python train.py --model="self-supervised image encoder" --dataset="photos with spoken descriptions (Open Images, Localized Narratives)" --train_examples=203450 --image_size=32 --crop_scale_min=0.3 --horizontal_flip=true --color_jitter=0.4 --method="moco_v3" --arch="poolformer" --norm="layernorm" --norm_position="pre" --hidden_act="gelu" --mlp_ratio=6 --parallel_block=false --inner_norm=false --drop_path=0.05 --patch_size=[2, 2] --depths=[4, 4, 4] --widths=[64, 128, 256] --projector_hidden=1024 --projector_out=256 --projector_hidden_layers=1 --temperature=0.1 --target_momentum=0.99 --init="kaiming_normal" --residual_init="zero_last" --optimizer="adamw" --learning_rate=0.00095 --beta1=0.9 --beta2=0.999 --eps=1e-08 --gradient_centralization=true --magnitude_pruning=0.5 --max_steps=26400 --batch_size=256 --epochs=33.2 --lr_schedule="wsd" --decay_fraction=0.4 --final_lr_fraction=0.1 --warmup_steps=1320 --weight_decay=0.3
Rows from block 6 of a small self-supervised image encoder, named by matrix and row number. Rows with one number belong to one neuron. Each number is 500 + 50 x the weight over its row's rms, rounded and kept within 0 to 999. All counts start at 0. Numbers have three digits each.
After each neuron's rows are labels from the 100 images, of 14848, where the neuron reaches its highest value: "responds to" is what is common among them. Only what is clearly more common there than usual is listed. The data: photos with spoken descriptions (Open Images, Localized Narratives).
# fc1: MLP up (model.blocks.6.mlp.fc1.weight, 768x128), inputs 86-127
# fc2: MLP down (model.blocks.6.mlp.fc2.weight, 128x768, transposed), outputs 86-127

fc1.470:500505458500592488592500584500500651569468500571500500464479500500484565500500439500421500607500500405439494500464445500462488
fc2.470:507596500500488519515570500451494500500481491439473544448658509500470500500500557395557500507500371573500472547500500500561500
responds to: text has "grass"

fc1.518:500500500460500500500500500500500579500480440661500377500444500503500572530513502500500418441452504500311552507619494516416500
fc2.518:601428514500489500542500500500473459514500587500480500597491508417500447446551569500485585500567560500635472467500590563500500
responds to: text has "sky"

fc1.252:500487537457457500532500500500580540500477500574389431500456400579566511586497506431500500488500500372500524500494500500468500
fc2.252:387500425504516500500549500474507445500480571551588500500568500465462520500500384516500582581524432500501528500500576500469472
responds to: text has "sky"

fc1.209:500500345500526500495471500500572504500550500500468500500470395542490466552514424486498500530500377459500500500518500515508500
fc2.209:500540499500500500492500500485500500500500500500500500480500500558500431513500500577500496500446500500502500500495500515500500
responds to: text has "woman"

fc1.501:500500500500555500500500418346500500486500478500475500433505500500500500523654500500500486500541554500409500500500500500500500
fc2.501:611580500500531500500500500500587548470500507530500500652538445535500500500621528507500512461500453500500631549606500500500500
responds to: text has "lights"

fc1.202:500353506446516500500500500500559575500500500500500500543455525500500500550500500421500455500502500500500560500500500461500500
fc2.202:417636500530500500500500432485500404500500500570443500500500500500452426500500500540500573500500484500500629387430500500500561
responds to: text has "sky"

fc1.693:500330500536500500500500500419535605500500557500500561461500500500500500564489393500500500500627500528415500500500518479501500
fc2.693:604567520478500426500418395577547482500557452583500413495500500671500535470572608547398500484399487500553480500514462405482500
responds to: text has "wall"

fc1.666:500500486329498500424500418501520574464431500578500500446498440366558500513587500500408500500494500468420500445500534483562500
fc2.666:504500523466500627500435562532500462448462438500500500500615439423500534505562478500500500500500485500500570476561542500556450
responds to: text has "sky"; text has "clouds"; text has "buildings"; text has "water"

fc1.718:500648500500500500559601500455500518548592492598469448500469547464500516573500374500405500500500425500500475398500518500500451
fc2.718:500500500500500500432405549528500502500500507510500500427399500612500500457610500465500500528416500500459500657500445500474500
responds to: text has "grass"

fc1.629:500505500381560500580500500497500500500500500449500500503482500404472521514500500500500474541557586422500564381471500500559500
fc2.629:549591557445500500500402500543654554500500480500563427500376500500443500521500455463500486500500439500522502589474481476599598
responds to: text has "trees"; text has "sky"; text has "plants"

fc1.523:338500500525500379500561500500500554500440544531496502500444500500500485562500467500500500500500500500415535469500500500500500
fc2.523:500500500493577533429409527543500427500643500500500500500500438500458509458500500571500500500504479500500500482500500418497500
responds to: text has "sky"; text has "trees"; text has "building"

fc1.10:500546500505476500500450500500500500503502434500557500500436628409500495554500486500393500500500545472421500466500509500542500
fc2.10:554536492474565500526395531563500484476557500500387544371518400535517500484517513475501500500484500500562510504430500450500504
responds to: text has "sky"

fc1.313:500500500500584429500400500500503500500509500489438500497482382500531500510500500500500500600500537500277500500466500500504500
fc2.313:500500500500428608500647500547500500500500500524500500500243550565500486459608500500500500500526500551500500500500500593466500
responds to: text has "man"

fc1.584:424427500478563566490500582490500535524526496585500489466464344450566500493408485465500500500500500500500518428529557500518476
fc2.584:500546500525482434517525454451500486534500519445486500535486451541400398500616462467519527463508553552500500555461501518508703
responds to: text has "sky"

fc1.410:621608500420509491531351500357493524500500495659500500443481500500500500516488526500368415500456500537411500500552500532500500
fc2.410:500500500500449477500500496500396500517500604501500500500474500500500428479426500500535585500605500500663500389287446500449582
responds to: text has "sitting"

fc1.77:512530500500500513500500500407564484477541557521491500474458500524575500470522500500417500500500500500522500496500504500430500
fc2.77:484600419506500532577500448500500477500486374500563391500573507500457508568496500500554500469476500562478500523532500479500500
responds to: text has "sky"

fc1.58:536500500338602500500662500481545500488500500500433500500455580555432500582555500533439500500500533500500544500377500434500332
fc2.58:474457444691500500602376500500450601500503568500500531432380500500500500486500325500500523492500500440579500500671500500500595
responds to: text has "lights"

fc1.285:500500441500474542500500500500525500496463500500436500448478500387489580537500500500500500594512450500527500500500571500500407
fc2.285:500470500438500514407500500500500500472559500465439500562409500500500500500540500499491500578500610470500500500500565580500500
responds to: text has "lights"

fc1.208:473643514467491487500401500500500481580500500496566398495470500404547553518517518473449500500504500500401556468500541500506456
fc2.208:524500489569466500550535500500484500452496542500406582520586454577459500503406397500568598500474500434561524500494500485429500
responds to: text has "trees"; text has "plants"; text has "grass"

fc1.344:484530416488500432500500500500563500553500433500500500535476424500506618500570500500396528500500500500460583500500544512500500
fc2.344:500500500401562438581480420493486526616500512500500500469626500500440500500503475500500431546500593522465390500500500573642500
responds to: text has "plants"

fc1.507:500342529500580500385500482500528500507500500551437503413500433500500500527518500412500500570634610500480517424500500438443500
fc2.507:500615500500500500500500500516391537500500481500500500500438500540500500500500500483500500500500500500500500500500500500500500
responds to: text has "wall"

fc1.165:445500500500650547500494522555655500527500412500568442500459500500500500500408500500483500500500500500385531364500500500500578
fc2.165:575460500429500500500544500500500542500421541389500563463500467500500500496500500500468500500500500500464500511304500500500574
responds to: text has "sky"; text has "trees"

fc1.637:500574500425499495534406500500500575514468500500500407500480447500581500543500432497459500500492500369485571500525582352464500
fc2.637:523508500500501518540500420443500404496527500527500531479673482468468500506448484519500500500435500500593553472494494462500391
responds to: text has "sky"

fc1.609:500464500500571500500450455324500500500500500500483500500455494550500605521614377500452500500527500566437476500502500564500500
fc2.609:500514500500494500468481523586500508460522500516487500500456500500564510500619500531429500445500500457560539530465500500500526
responds to: text has "lights"

fc1.379:500500515500500374534500467417498500513500500500500500524458485500500500584500500364500550500500526500500500500500624486500412
fc2.379:491500500500500500500500464500572500706500526500500500500314431539500500500541521500500500500475500500500500500500431500482500
responds to: text has "table"

fc1.608:532500465460528500589405500458596598500500500500530500507500500500500500614500427400474500522565500500500500500500560395500500
fc2.608:422500344500547454500549500653477500489500559539500500403523500500500500564501500509500567533500500471536500500517500500529500
responds to: text has "wall"