Rows from block 4 of a small self-supervised image encoder, named by matrix and row number. Rows with one number belong to one neuron. Each number is 128 + 24 x the weight over its row's rms, rounded and kept within 0 to 255. All counts start at 0.
After each neuron's rows are labels from the 100 images, of 14848, where the neuron reaches its highest value: "top examples" is what is common among them; "colour at peak" is the nearest of a few named colours to the mean colour under the peak. Only what is clearly more common there than usual is listed. The data: photos with spoken descriptions (Open Images, Localized Narratives). In brackets: how many of the 100.
# fc1: MLP up (model.blocks.4.mlp.fc1.weight, 768x128), inputs 0-127
# fc2: MLP down (model.blocks.4.mlp.fc2.weight, 128x768, transposed), outputs 0-127

fc1.627 [ 73 204 128 128 150 128 100 158 128 128 158 139 128 102  95 128 158 106 149 128 152 176 120 128 177 130  91 169 108  99 183 128 102 168 155 140 128 128 128 101 128 102 128 128 156 102 128 117 165 128 150 154 128 128 113 128 158 144 128 128 174 192 128 128 128 128 128 128 187 144 128 135 128 128 128  86 101 110 128 128 128 117 145 128 128 127 128 128 128  93 132 110 128 128 117 128 186 128 128 128 101 138 131 128 100  92 119 128 167 128 175 130 128  86 110 109  97 128 154 113 128 138  88 128 182  98 128 104]
fc2.627 [108 128 128 148 115 128  95 128 128 128 128 187 128 110 102 149 128 131 178 128 117  67 128 129 111 173 128 128  83 152 128 128 150 131 173  74 140 128 152 147 128 128 128 128 108 131 128  98 128  71 172 139 100 128 128 128 128  71 128 128  84 128 177 128 128 149 116 128 128  55  99 128  70 128 157 128 126 128 128 128 122 128 128 163 128 128 128 128 125  89 163 128 128 140  77 152 128 145 142 128 128 128 128 128 140 174 128 128 128 128 128 128 128 154 105 134 202 128 121 128  64 128 155 166 128 128 128 129]
top examples: text has "sky" (60); text has "buildings" (28)
colour at peak: white (100)

fc1.218 [128 145  42 117 128 128 116 128 118 157 128 124 128 128 128 180 192 128 128 128 169 128  74 113 148 128 128 123 128 128 130 128 128 105 139 123 148 128 123 128 114 128 128 128 150  84  82 128 192 128 183 128  74 128 128 128 128 128 128 128 114  97 128 128 128 128 128  62 149  92 128  84 128 128 200 128  62  83 128 128 128  89 128 164 128 105 128 128 105 128 139  92 128 128 128 128 128 128 155 128 111 144  92 176 107 134 128 128 128 128 121 150 138 128  79 128 128 128 123 128 128 177 126 136 128 128 130 128]
fc2.218 [128 128 121 128 128 128 128 128 128 128 128 128 161  61 162 153 128 128 128 128 128  84 128 128 161 128 128 128 201 128 128 128 128 128 128 128 128 113 128 128 183  97 128 128 128 128 179 128 124 128 164 128 128 128 128 128 128 128 128 128 103 134 128 234  66 128 128 128 128 128 128 128 128  68 128 128 227 187 128 128 128 128 128 128 128 128 128 165 128 128 192 151 128 128 128 128 128 139 128 128 128 128 128 150 138  87 128 128 128 128 128 128 128 155 128 149  48 128 128 128 128  95 128 128 128 128 128 128]
top examples: text has "dark" (34)
colour at peak: black (97)

fc1.724 [131 161 149 128 114 156 128 128 126 128 128 128  96  99 129 128 128 128 128 128  74 128 128 129  92 139 109 128 128 128 128  91 128 128 128 152 140 128 128 128 132 124 132 102 128 128 182  52 128 128 128 211 128 128 117 128 128 128  30 128 135 151 128 185 145 128 128 128 128 128 128 170 128 128 153 128 128 128 128 128 128 107 128 128 128 128 104 128 128  81 157 128 128 128 102  83 137 128 136 128 128 128 145 128  58  96 177 128 128 128 156  97 135  94 143 109 128 128 128 128 128 116 131 105 128 128 229 119]
fc2.724 [ 97 106 128 128 141 128 101 148 128 110 169 128  76 128 130 161 108 128 116 128 128  79 165  80 136 128 128 128 151 103 128  83 128 181 110 128 128 128 128 149 128 128 119 128 152 131 179 104 167 128 128 108 128 128 147 128 128 128  98 160 113 107 113 127 100 128 165 179  95 113 128 145 118 131 128 128 168 142 117 118 128 128 128 100  84 153 149 137 155  91 165  94 128 130 128 131 128 128 128 128 128 201  78 155 177 118 128 121 128 141 212  82 136 128 128 128  87 157 128 128 128 128  81 113 128 110 114 128]
top examples: text has "left" (28)
colour at peak: grey (65)

fc1.156 [ 75 158 102 128 153 128 128 128  89  99 128 163 152  90  80 192 153 101 128  66 144 165 146 128 128 134 128 170 104 154 136 108 128 128 128 173 128 128 128 128 150  76 144  64 128 128 128 134 128 138 128 127 128 128 128 128 128 128 128 128 155 145 110 128 128 128 128 128 122 128 128 128 128 128 167  57 128 128 128 128 128 128 128 128 129 128 142 128 128  72 128  66 128 140 128 128 163 139 128 111 128 116  38 128 128 113 128 128 132 128 149  89 128 128 128 155 109 128 128 136  45 128  99 128 142 124 128 128]
fc2.156 [178 128 128 128  83 128 128 184 148 128 128 168 128 128 128 103 128 128 128 128 128 128 128 128 128 163 182  64  49 128 125 128  65 183 128 141 128 128 130 152 128 122 106 101 128 128 128 128 137 128 117 151 135 128 128 133 145 128 128 137 128 128 128 128 128 137  51 108 158 128 128 190 128 128 128 128 173 101  85 152 128 128 163 128 128 128 128 174 128 128 128 137 102 128 128 214 128 128 144 128 180 128 128 102 128  87 128 128 128 128 107 128 128 122 158 128 125 101 184 128 128 145 128 108 128 128 128 128]
top examples: text has "sky" (49)
colour at peak: white (59)

fc1.104 [ 52 128 174 111 150 128 124 128 128 128 184 150 128 110 128 133 128 108 128 158 128 128 128 128 132 151 131 143 118 106 230  92 128 146 140 168 138  90 128 128 128 128  76 128 143 128 180 106 107  82 108 128 124 172 109 107 128 128 128 128 185 149 127  72 128 128 131 145 143 163 143 128 128 128 128 128 126 131 150 128 128 128 155 133 128 128 128 116 128  81 128 128 164 138 123 119 128 117 128 170 123 128 134  90 122  97 123 116 167 139 165 105 128  98 128  96 107 128 148 157 132 141 128 136 196 114 144 105]
fc2.104 [ 80 128 128 155  99 157 128 176 128  91 128 154 103  95 172 128 101 138 144 147 128  87 122 109 144 196 128 128 108 129 158  83 128 146 150 128 160  95 128 153 120 102 140 130 124 150 148 139  67 101 105 126 112 153 147 101 100 113 110 139 133 128 147  91 163 134 131 128 128 128 128  98 128 103 139  77 168  89 118 148 128 126 128 108 128 116  86  84 156 120 136 128 175 128 101 101 117 115 117 139 160 102 128 131 128 131 171 128 128 136 203  82 118 114 128 128 128 128 156 136 128 117 173 131 128 128 113 115]
top examples: text has "color" (34)
colour at peak: white (97)

fc1.0 [128 135 139 150 114 128 128 106 128 134 128 133 128 140 105 138 128  81 128 128 142 128 106 128 128 139 128 146 104 128 178 102  95 145 128 138 111 133 128 121 128 153 126 128 153 128 128 128 161 145 164 128  96 160 128 128 128 119 109 128 180 128 140  61 128 128 128  81 205  61 128 128 128  91 118  74 109 128 128 128 128 147 131 137 128 128 128  99 162  34 128 128  85 128 167  98 210 128 151 168 128 131 128 128  71 102 128 128 143 126 135 128 128 128 128  78 125 119 128 128 133 128 128 128 112 128 128 113]
fc2.0 [128 120 123  99 131  84  75 128 128 145  71 155 163 146 115 128  91 128 128 131 128 132 145 128 128 106 210 128 149 128  82 157 138 129 128 128 119 155 128 180 133 128 157 128 119 128 128 101 128 138 132 111 122 107 131 126 167 128 128 128 166 143 125 128 133  98 102 128 128 165 128 128  73 158 128 128 129 142  88 137 101 158 118 131 101  85 111 178  87 130 128 128 128 128 128 176 185 149  91  97 100 128 175  98 144 128 128 128 128 128 117 157  87 115 128 128  92 128  64 146  89 133 134 127 128 120 120 140]
top examples: text has "sky" (73)
colour at peak: blue (35); cyan (32)

fc1.589 [128 201 128 128 128 128 128 128 128 111  59 128 128 128 104 114 128  92 128 128 142 131 128 128 174 128 112 153 128 128 144 128  83 116 203 148 128 128  66 113 128 116 128 189 172  71 111  93 128  77 122  87 128 128 153 128 192 113 157 128 128 128 128 128 128 128 128 129 174 163  44 118 128 128 128 107 123 128 128 128 128 128 128 106 128 134 128 128 128  59 128  89 141 128 119  87 175 128 128 128 128 149 120 149 128 128 110 128 128 128 166 136 128 128 128 128 128 128 115 128 127 119 128 133 128 128 128 128]
fc2.589 [171 128 136 149 111 143 128  80 128 128 168 128 128 128 128 119 145 128 112 191 128 196 128 137 111 128 128 128 128 128 128 122  65 138 110 140  86 128 128  86 114 128 184 128 128 108 109 128 128 128 138 186 112 128 130 128 128 128 128 126 128 150  93 116 172 128 198 151 128 128 100 135 128  80 128 128 128 128 202 128 128 128 116 128 126 128 128 117 128  67 128 128 128 128 112 126 128 203 128 128 128 101 128 128 128 128 128 128 128 128  94  77 128 122 153 157 134 128 128 128  63 138 128 133 101 128 151 173]
top examples: text has "sky" (65)
colour at peak: white (84)

fc1.566 [ 65 134 128 109 128 128 128 162 128 139 178 128 100  89 128 128 122 129 128 128 128  93 123 124 128 128 128 145 129  70 215  93  90 163 155 165 128 128 128 157 120 128  98 133 128 143 128 114 134  86 108 117 128 164 111 117 128 144 128 128 185 151 128  39 128 128 135 152 168 152 165 128 116 138 128 125 131 131 128 155 128 113 145 140 137 128 128 119 100  68 121 143 128 128 114 128 143 128 128 163 123 129 128 111 115 109 103 105 171 128 158  87 128 107 100 128 117 114 140 136 135 148 105 128 180 113 152  91]
fc2.566 [ 96 128  76 119 128 166 128 128 132  89 109 205 128 103 153 134 114 133 155 140 114 102 128 128 147 207 184 153 128 167 160 128 138 110 149 113 146 128 128  99 127 103 141 119 128 102 151 136  68  89 128 142 138 163 128 128  97 121 107 128  92 128 128 128 155 142 128 128 104 128 128 128 168 100 150  91 130  94 128 131 134 128 139 128 128 128  85 100 161 128 150 171 167 128 135 101 100 124 128 128 107 103 128 128 158 128 165 128 104 118 188  97 128 132 168 122 128 149 143 119 128 120 179 122 100 128 128 130]
top examples: text has "color" (35); text has "white" (31)
colour at peak: white (100)

fc1.277 [128 170 128 134 140 128 128  74 174 128 128 152 110 127 126 166 128 128 128  87 166 134 120 128 166 128 120 128  82 217 129 128 128 138 107 185 128 131 128 128 128 128 124 128 149 128  70  97 153 128 173 154  81 147 128 128 128 128  82 128 201 168 128  84 128 128 122 128 163 128  50 128 128 130 128  70 128 128 128 128  86 128 143 165 128 128 128  97 169 111 128 128 128 128 128  98 128 136 128 113 128 149 128 128 105 122 128 128 153 128 128 128  95 128  94 128 115 128 128 128 128 128 130 129 128 104 114  95]
fc2.277 [148 128 128 128 128  73 128 128 128 123 128 175 128 128 115 128 159  70 128 128 138 144 167 128 177 128 142 140 128 128 128 128  51 137 185 144 102 136 128 128 128 128 128  55 128 128 128 107 128 109 169 119 128 158 128 113 180 128 136  97 173 167 128 171 128  71 104  98 128 128 128 135 162 128 128 128 122 128 108 111 128 124  55 143 142 128 128 161 128 149 128 128 128 128 128  95 172 163 113 128 148 145 158 128 128 128 128 128 128 128 128 128 129  81 164 128 119 128  84 128 128 101 128  81 128 173 128 128]
top examples: text has "sky" (62)
colour at peak: cyan (30)

fc1.306 [ 75 207 128 128 148 182 128 128 142 150 128 128 140 128  85 128 177 161 128  61 128 153 128 128 128 108 128 128 128 128 128 128 128 128 128 184 128  76 128 128 147  95 128 128 164 106  95  83 128 147 147 142 128 174 128 128 174 128  85 128 128 128 128 128 151 128 128 128 153 128 128 128 128 137 128 118 128 124 128 128 137 128 136 128 109 166  86 128 105 129 181 111  94  87 128  92 113 128 180 120 128 142 128 128  95 112 108  71 167 128 128  68  98 128 107 128 107 128 144 128 128 126 138 128 167 102 128 128]
fc2.306 [128  98 128 127 137 128 128 128 128 128  45 128 128 128 179 144  84  92 128 148 128 119 128 128 186 162 150 153 128 128 128 128 128 128  73 128 128 159 108 128 128 128 128 128 128 156 128 179 128 128 128 140 134 128 115 128 128 128 183  85 128 131  74 128 128 128 178  99 124 128 128 126 128 128 128 160 128 114  73 113 128 128 155 144 125  97 128 128 128 113  95 128 167 128  84 128 150 189 132 125  99 128  81 128 128 128 128 126 128 128 128 165 181 141 109  61 106  66 111 125 128 128  90 128 128 147 113 128]
top examples: text has "sky" (50)
colour at peak: white (53)

fc1.180 [119 152 122 128 136 100 128 128 128 128 128 145 146 105 128 170 128 102 144 128 166 185 101 128 148 140 128 143  75 128 170 128  63 128 130 128 141 128 128 128  59 129 128 128 120  83  63 100 128 128 166 117  77 128 132 128 148 128 192 121 190 170 128  84 128 128 128 106 163 128 128 128 148 128 153  81 128 134 122  97  93 128 128 128 128 128 128 128 126 103 128 129 103 102 128 127 140 167 128 162 128 130 128 101 119 118 128 116 151 128 126 145 113 127  93 128  94 167 128 115  60 140  85 128 128 137 142 128]
fc2.180 [137  91 142  99 128 128 138 128 151 128 144 190 151 128 116 128 128 158 128 134 128  47 150 128  99 128 128 128 128 154 182 128 128 123 128 132  98 128 128 107 151 128 128 128 147 128 239 111 127 128 128 156 128 162 128 102 144 127 128  92 106 143 128 158 128  91 128 128 102 143 145 128  67 109 128 175  89 128 128 128 124 128 135 128  80 128 140 173 135 128 121 102 183 128  86 135 128 134 108 107 105 128  68 128 128 128 103 128 128 128 128  86 125 128 145 128 153  97 128 110 150 173 128 128 128 128 116 128]
top examples: text has "sky" (50)
colour at peak: blue (32)