Weights of a small self-supervised image encoder.
Training: 26400 steps, batches of 256.
Data: trained on photos with spoken descriptions (Open Images, Localized Narratives), 203450 training examples, 33.2 epochs.
Rows from block 6 of a small self-supervised image encoder, named by matrix and row number. Rows with one number belong to one neuron. Each number is 128 + 32 x the weight over its row's rms, rounded and kept within 0 to 255. All counts start at 0. Numbers have three digits each.
After each neuron's rows are labels from the 100 images, of 14848, where the neuron reaches its highest value: "strongest on" is what is common among them. Only what is clearly more common there than usual is listed. The data: photos with spoken descriptions (Open Images, Localized Narratives).
# fc1: MLP up (model.blocks.6.mlp.fc1.weight, 768x128), inputs 43-85
# fc2: MLP down (model.blocks.6.mlp.fc2.weight, 128x768, transposed), outputs 43-85

fc1.609:128192128192059142161132128128128128083128086128159179128180063128128128130147128128128128128168128128057165128110065174119128128
fc2.609:031128128121128103128128128128159128128128128128132154153088128133170128047128159137121119101104112006220128175128193128156128069
strongest on: text has "lights"

fc1.497:128121128124128128079109148068179128128131112128160167128139061152145129130119128164110173060182057128089128136166088119128190128
fc2.497:128106159101105170157169128132128128067168128132128162151103123096018093156128093077128170128128139128128072128128128128128128128
strongest on: text has "color"

fc1.529:128138102128103128128128237128128099128128190069128128128128207128128128094128078195116128128128128128158128128126128128204169128
fc2.529:135128160181144128120090054128184128100115160128067128190089100128128170135128191141128122160128185111124182128128128128128117148
strongest on: text has "wall"; text has "table"

fc1.603:178186093128115128076150105090156128128128105128128128086165094128236103128154114077134150096188106125128170128057128147142110069
fc2.603:189130109114108128092121158044119128104156095154128128128128128153150128128128128136123128118128128167063117090157127128102152074
strongest on: text has "plants"

fc1.470:127138128096124128128197128068088139128128128158196128128191229128174128052116073125151128121128115108128166128126128128153084108
fc2.470:112128128172128128109027177203084124144128128091112081085164125128128104229097135087112119128125162153123123128105107161128128173
strongest on: text has "grass"

fc1.165:133168102128128128127138128128160128128213113132128128185128128128176128077059128128128128083082128028093128128128091128154128128
fc2.165:128128131128121174128158152122128147179133128078128128106128036128144067147128135128095090128071087128128128230128173128155123074
strongest on: text has "sky"; text has "trees"

fc1.240:069165085016128128128183128128175104128176139128103158176128199089128164128128052130069128124128128128128128107128128128142128145
fc2.240:171128128158121128122090161103099179128181095128145128128123075172095128178101146167137149128130147128037164128167107154128142128
strongest on: text has "road"

fc1.509:128149058128128128109128128128139128128158140128128128128128091113180128103169072128079058118195085096166128128128128128128080128
fc2.509:190135128118128145092128128088151092128130124128126128092118098128148155128197113130059120127187139137086107128167084063128128106
strongest on: text has "plants"; text has "grass"

fc1.608:155117091128085189128146128098138128128184128049119128128123115128074128128148097128128097128128128103117128146128128152121175151
fc2.608:128144128128179116128081193128120128128128128128189105139128128128128128128128128128128128065128128128128128154128128098128128100
strongest on: text has "wall"

fc1.742:134156128128128220054128165101128128160128128111120128087128156125142128128128094155128128046167128130128128090128128128128128128
fc2.742:195128114108128188128128041128144128128134128160129111096128128236128128128128244128128129128175128184128128128123128128128128128
strongest on: text has "trees"; text has "sky"

fc1.203:128142128128076152112143189079109112097128128128123115128128128183128128128145112159160128128128075073090147119128124128128213101
fc2.203:128128128128128112128111128128104128178128168134170128128134143050128128128125128201128128111095098138024109128128041174128128140
strongest on: text has "white"

fc1.693:128190096137105092153128168098167128140142128128128180128128050128128128128128064129109133128128128128128193118153128173128162159
fc2.693:128128128099159128146121099128128088135128128176128181128128128128128128140128128081118091147128128128128059128198084115128128027
strongest on: text has "wall"

fc1.349:089173128128128128069191170088128126128195128138128205128144162123128107100128070128230128106128128128128128128146041128114185044
fc2.349:108128185198128128128141128128045128057128128148128119040128147156128128128128128128128128128128117128059128128128055128128111128
strongest on: text has "black"

fc1.507:188128073151115147207166170128152128128128128128068163182128106101128128128209128128128048128128128105085128124128072149128128128
fc2.507:128128127072128128008128193127128112128128128128149128128128206184143128128035152128218128098128128143170128128128208128128178100
strongest on: text has "wall"

fc1.629:099104103198117135128128143094128128128128128128161128128128140128156128128128128163128128066128068128052138128128087142128144128
fc2.629:115150116128022142157142147128128128128206131106051128128128128128128128113165128141128128128128099126120147128129128128128109104
strongest on: text has "trees"; text has "sky"; text has "plants"

fc1.498:102147116128103128128162126101128128128189098128187128091128084128164113128128128128128128111128077148096141187130145128128128128
fc2.498:128073149186159128159128128173128085128128215128083128177089128013128174128128128128112128098166128128128139128191103128128101175
strongest on: text has "black"

fc1.137:128166078060157172128128145128128092128115128128235128128128110128174033128128087148128074081128128103129128128058128110107138128
fc2.137:143128128128128153128128128160128067187166173128069038076095054128128128128128128155128086128128128128087128128128025128128089128
strongest on: text has "trees"; text has "sky"

fc1.275:136199123082127146164181227128167128140148128094153128125128054128161084139128081128128128128109128128128153190128161196128128128
fc2.275:128152117043141148128111105149067126122129118185017128128100159119128160122145137128151133155147174128147128079108141128190147141
strongest on: text has "wall"

fc1.408:052161086128081160115144188087128128128213128093128128120128128128128128128127103174166142128128109081128166128128078128128242086
fc2.408:132102128136128128148089128128128121128128128115128092140090214093091150128128174215128172110125032176050121128157095128128128142
strongest on: text has "white"

fc1.754:128153078092123128174128171128108095025128128194067128186128128128137128081213090128116143160128128128128128187128128128180128121
fc2.754:128128106107084037128131153081117176209128100117186149133128128116128151128092128164081155084167113129110113116178128104097160119
strongest on: text has "sky"

fc1.313:128162128128128128128128128128128128128128128124128147128128028015128110107128059140181128128128107117128172128128128128128128128
fc2.313:183128128128128128128128153128045128128128128128128095128128189128082174128157128128241133128083128143041116128130128128132131095
strongest on: text has "man"

fc1.158:157174128000106128128128128099128106128128118128128128128128070106153175103136128128124128007128069137108128128159128128128111128
fc2.158:128090096128180128141128128116128121032128128128128084079128129163128128146088126148128101219128205113128178128128095143116128128
strongest on: text has "sky"

fc1.77:135134128128049141150241120092163128060187121128055204149156055128128128128203128125174128130128050119128128171128128167192128148
fc2.77:124128128129082078122061141129118166129128136128189127145106145179128067144072203144073107128110150175090116147058128158128114103
strongest on: text has "sky"

fc1.209:128155128117092128032138186121106096077128128150128143114171123065128104128117072128185149128128128128137189161175128128152140109
fc2.209:029175128107165105128160105128090128128053128169150166124128226147128135152134099157162128173143090128128128128128083095121157096
strongest on: text has "woman"

fc1.667:079128081128147128128115051115092128128136128128128128164144128103217151155128128223064079128128128128146128128128153124128115128
fc2.667:086128128100208128072128149128128128128128122153128126128082128128128128128128128076125161128128107103091128114126127128214128128
strongest on: text has "trees"; text has "grass"

fc1.579:125128128128128141094128145114127128016128128128082128128128218160164128134128129128128128087190117128109128168128128128218128128
fc2.579:178128128128165144128152128128108111128128153128143116128133170191128128128128128128128145161128128199128128151114128094135041133
strongest on: text has "grass"

fc1.518:128158128115128128051128153081128111128128121128128151128119128128128128070128128133128128046128128128071061128207128128172128100
fc2.518:071128134114128189196150126091132104119146137141095128128128161149118128128100128126128124123128152081177145128095077128154178089
strongest on: text has "sky"

fc1.311:146137129128128128060144128114166119098161128128095180173128052128133124105145128146059133104158089128055128128128128131112128092
fc2.311:124128128128161128160038128183128108164128128150128078163095191123227178128128144128134128140128128128128131127128123108141097128
strongest on: text has "color"

fc1.523:128128128075128128128128189104129128128205113073139153194128128056128128095128161117191128064128128128128084128128105128187128128
fc2.523:128207128104091129197128128128145144175128093128124128128147128166087075158128014115128128128128128128128131107128163128128126128
strongest on: text has "sky"; text has "trees"; text has "building"

fc1.248:128190089128128165049182161096177093128128128128156179128132128128150166062125091140126128092171091103072157128117109128128161087
fc2.248:128128128129113102127092086137128128096128130129143103128128129086106097166128128128138128128067097128079110124126128128126138137
strongest on: text has "color"; text has "white"

fc1.561:128128122128128128128128093128128128128128128128156128134073139115151146128128105128128067128128128128072120128128108128128042128
fc2.561:072128128128128137032108128119128128218128092128132128128128093128211128128149135128128128128128128128128108128128148198128128128
strongest on: text has "sky"

fc1.208:128128094091104130092151143114128085153128128197128154212128102148147118128176128128110128082168131116128128088086094108169141064
fc2.208:128177128130133127173135111128128148112128139128128128113092170138128128156043130140098147128012106140128160203116128171128128168
strongest on: text has "trees"; text has "plants"; text has "grass"

fc1.379:128128128128119128154128188152128128128183142152128134128238163068144128141128135098128128058172128056128090130208030128147061128
fc2.379:255128137123128128128128128128046150128128128128128128094077113128171128128128128213128128128128128128128128128128241128128128128
strongest on: text has "table"

fc1.344:128151128138086128128179128128128122128160128178121196140128156158163128118177084109128128128128086066128128116072169128160092018
fc2.344:119120087157128075106128128081220128175128128047122128056128128089159183114146128128099093107128128075128106128085154128114089084
strongest on: text has "plants"

fc1.410:128128125128097115128147179106187128030100128128128116151128105128129128128118068128128112087130128082108227128128128137164205128
fc2.410:076128108128128128128128128129128128128128128124128076138128153128159128128168080128128128128028059128128128128128180128139128128
strongest on: text has "sitting"

fc1.718:128128094128128128128137128094128128128128098128128155085128128078162245128128128120101128128128128100128128081128128153128026128
fc2.718:088087169081128128128121123128128128128128127060078128128128106128128157092128169126128210173128128128127128086128164128177128145
strongest on: text has "grass"

fc1.528:128167084096128202128142202092128119179154128166128135196093119128128128070077096128128078045128128128128128192139128128172128128
fc2.528:173111157128027158151158135128143099128105128053133128110191065185097134142128138128169128160169182128191101126128128149128067127
strongest on: text has "sky"; text has "trees"; text has "plants"

fc1.114:148128134128128148085144154128212116062128128095070128128158128067128182086083160128128164128128094126128124208137060120154166060
fc2.114:084181139128114128161173178087100128133140128128128152132141091128088128119151128113052163045165090128128125083160106128150128160
strongest on: text has "sky"

fc1.285:128128128146133101128129152128135128152128128114238160128177154128128063128128128128128128128160020128073128072136255113139107085
fc2.285:144128089128128048175128128128128128128133128096128128128150073194128108128155128128121189116128128128128128128128255128128126164
strongest on: text has "lights"

fc1.198:128147072073128237128207186119121128167175068140173128078128128128128114079122080128128125156187128037128156128134128155139125145
fc2.198:128128128153156128128128100119146136079105128142128128168137122128147092182129078128110111073096068209074128128129186096078051055
strongest on: text has "dark"; text has "lights"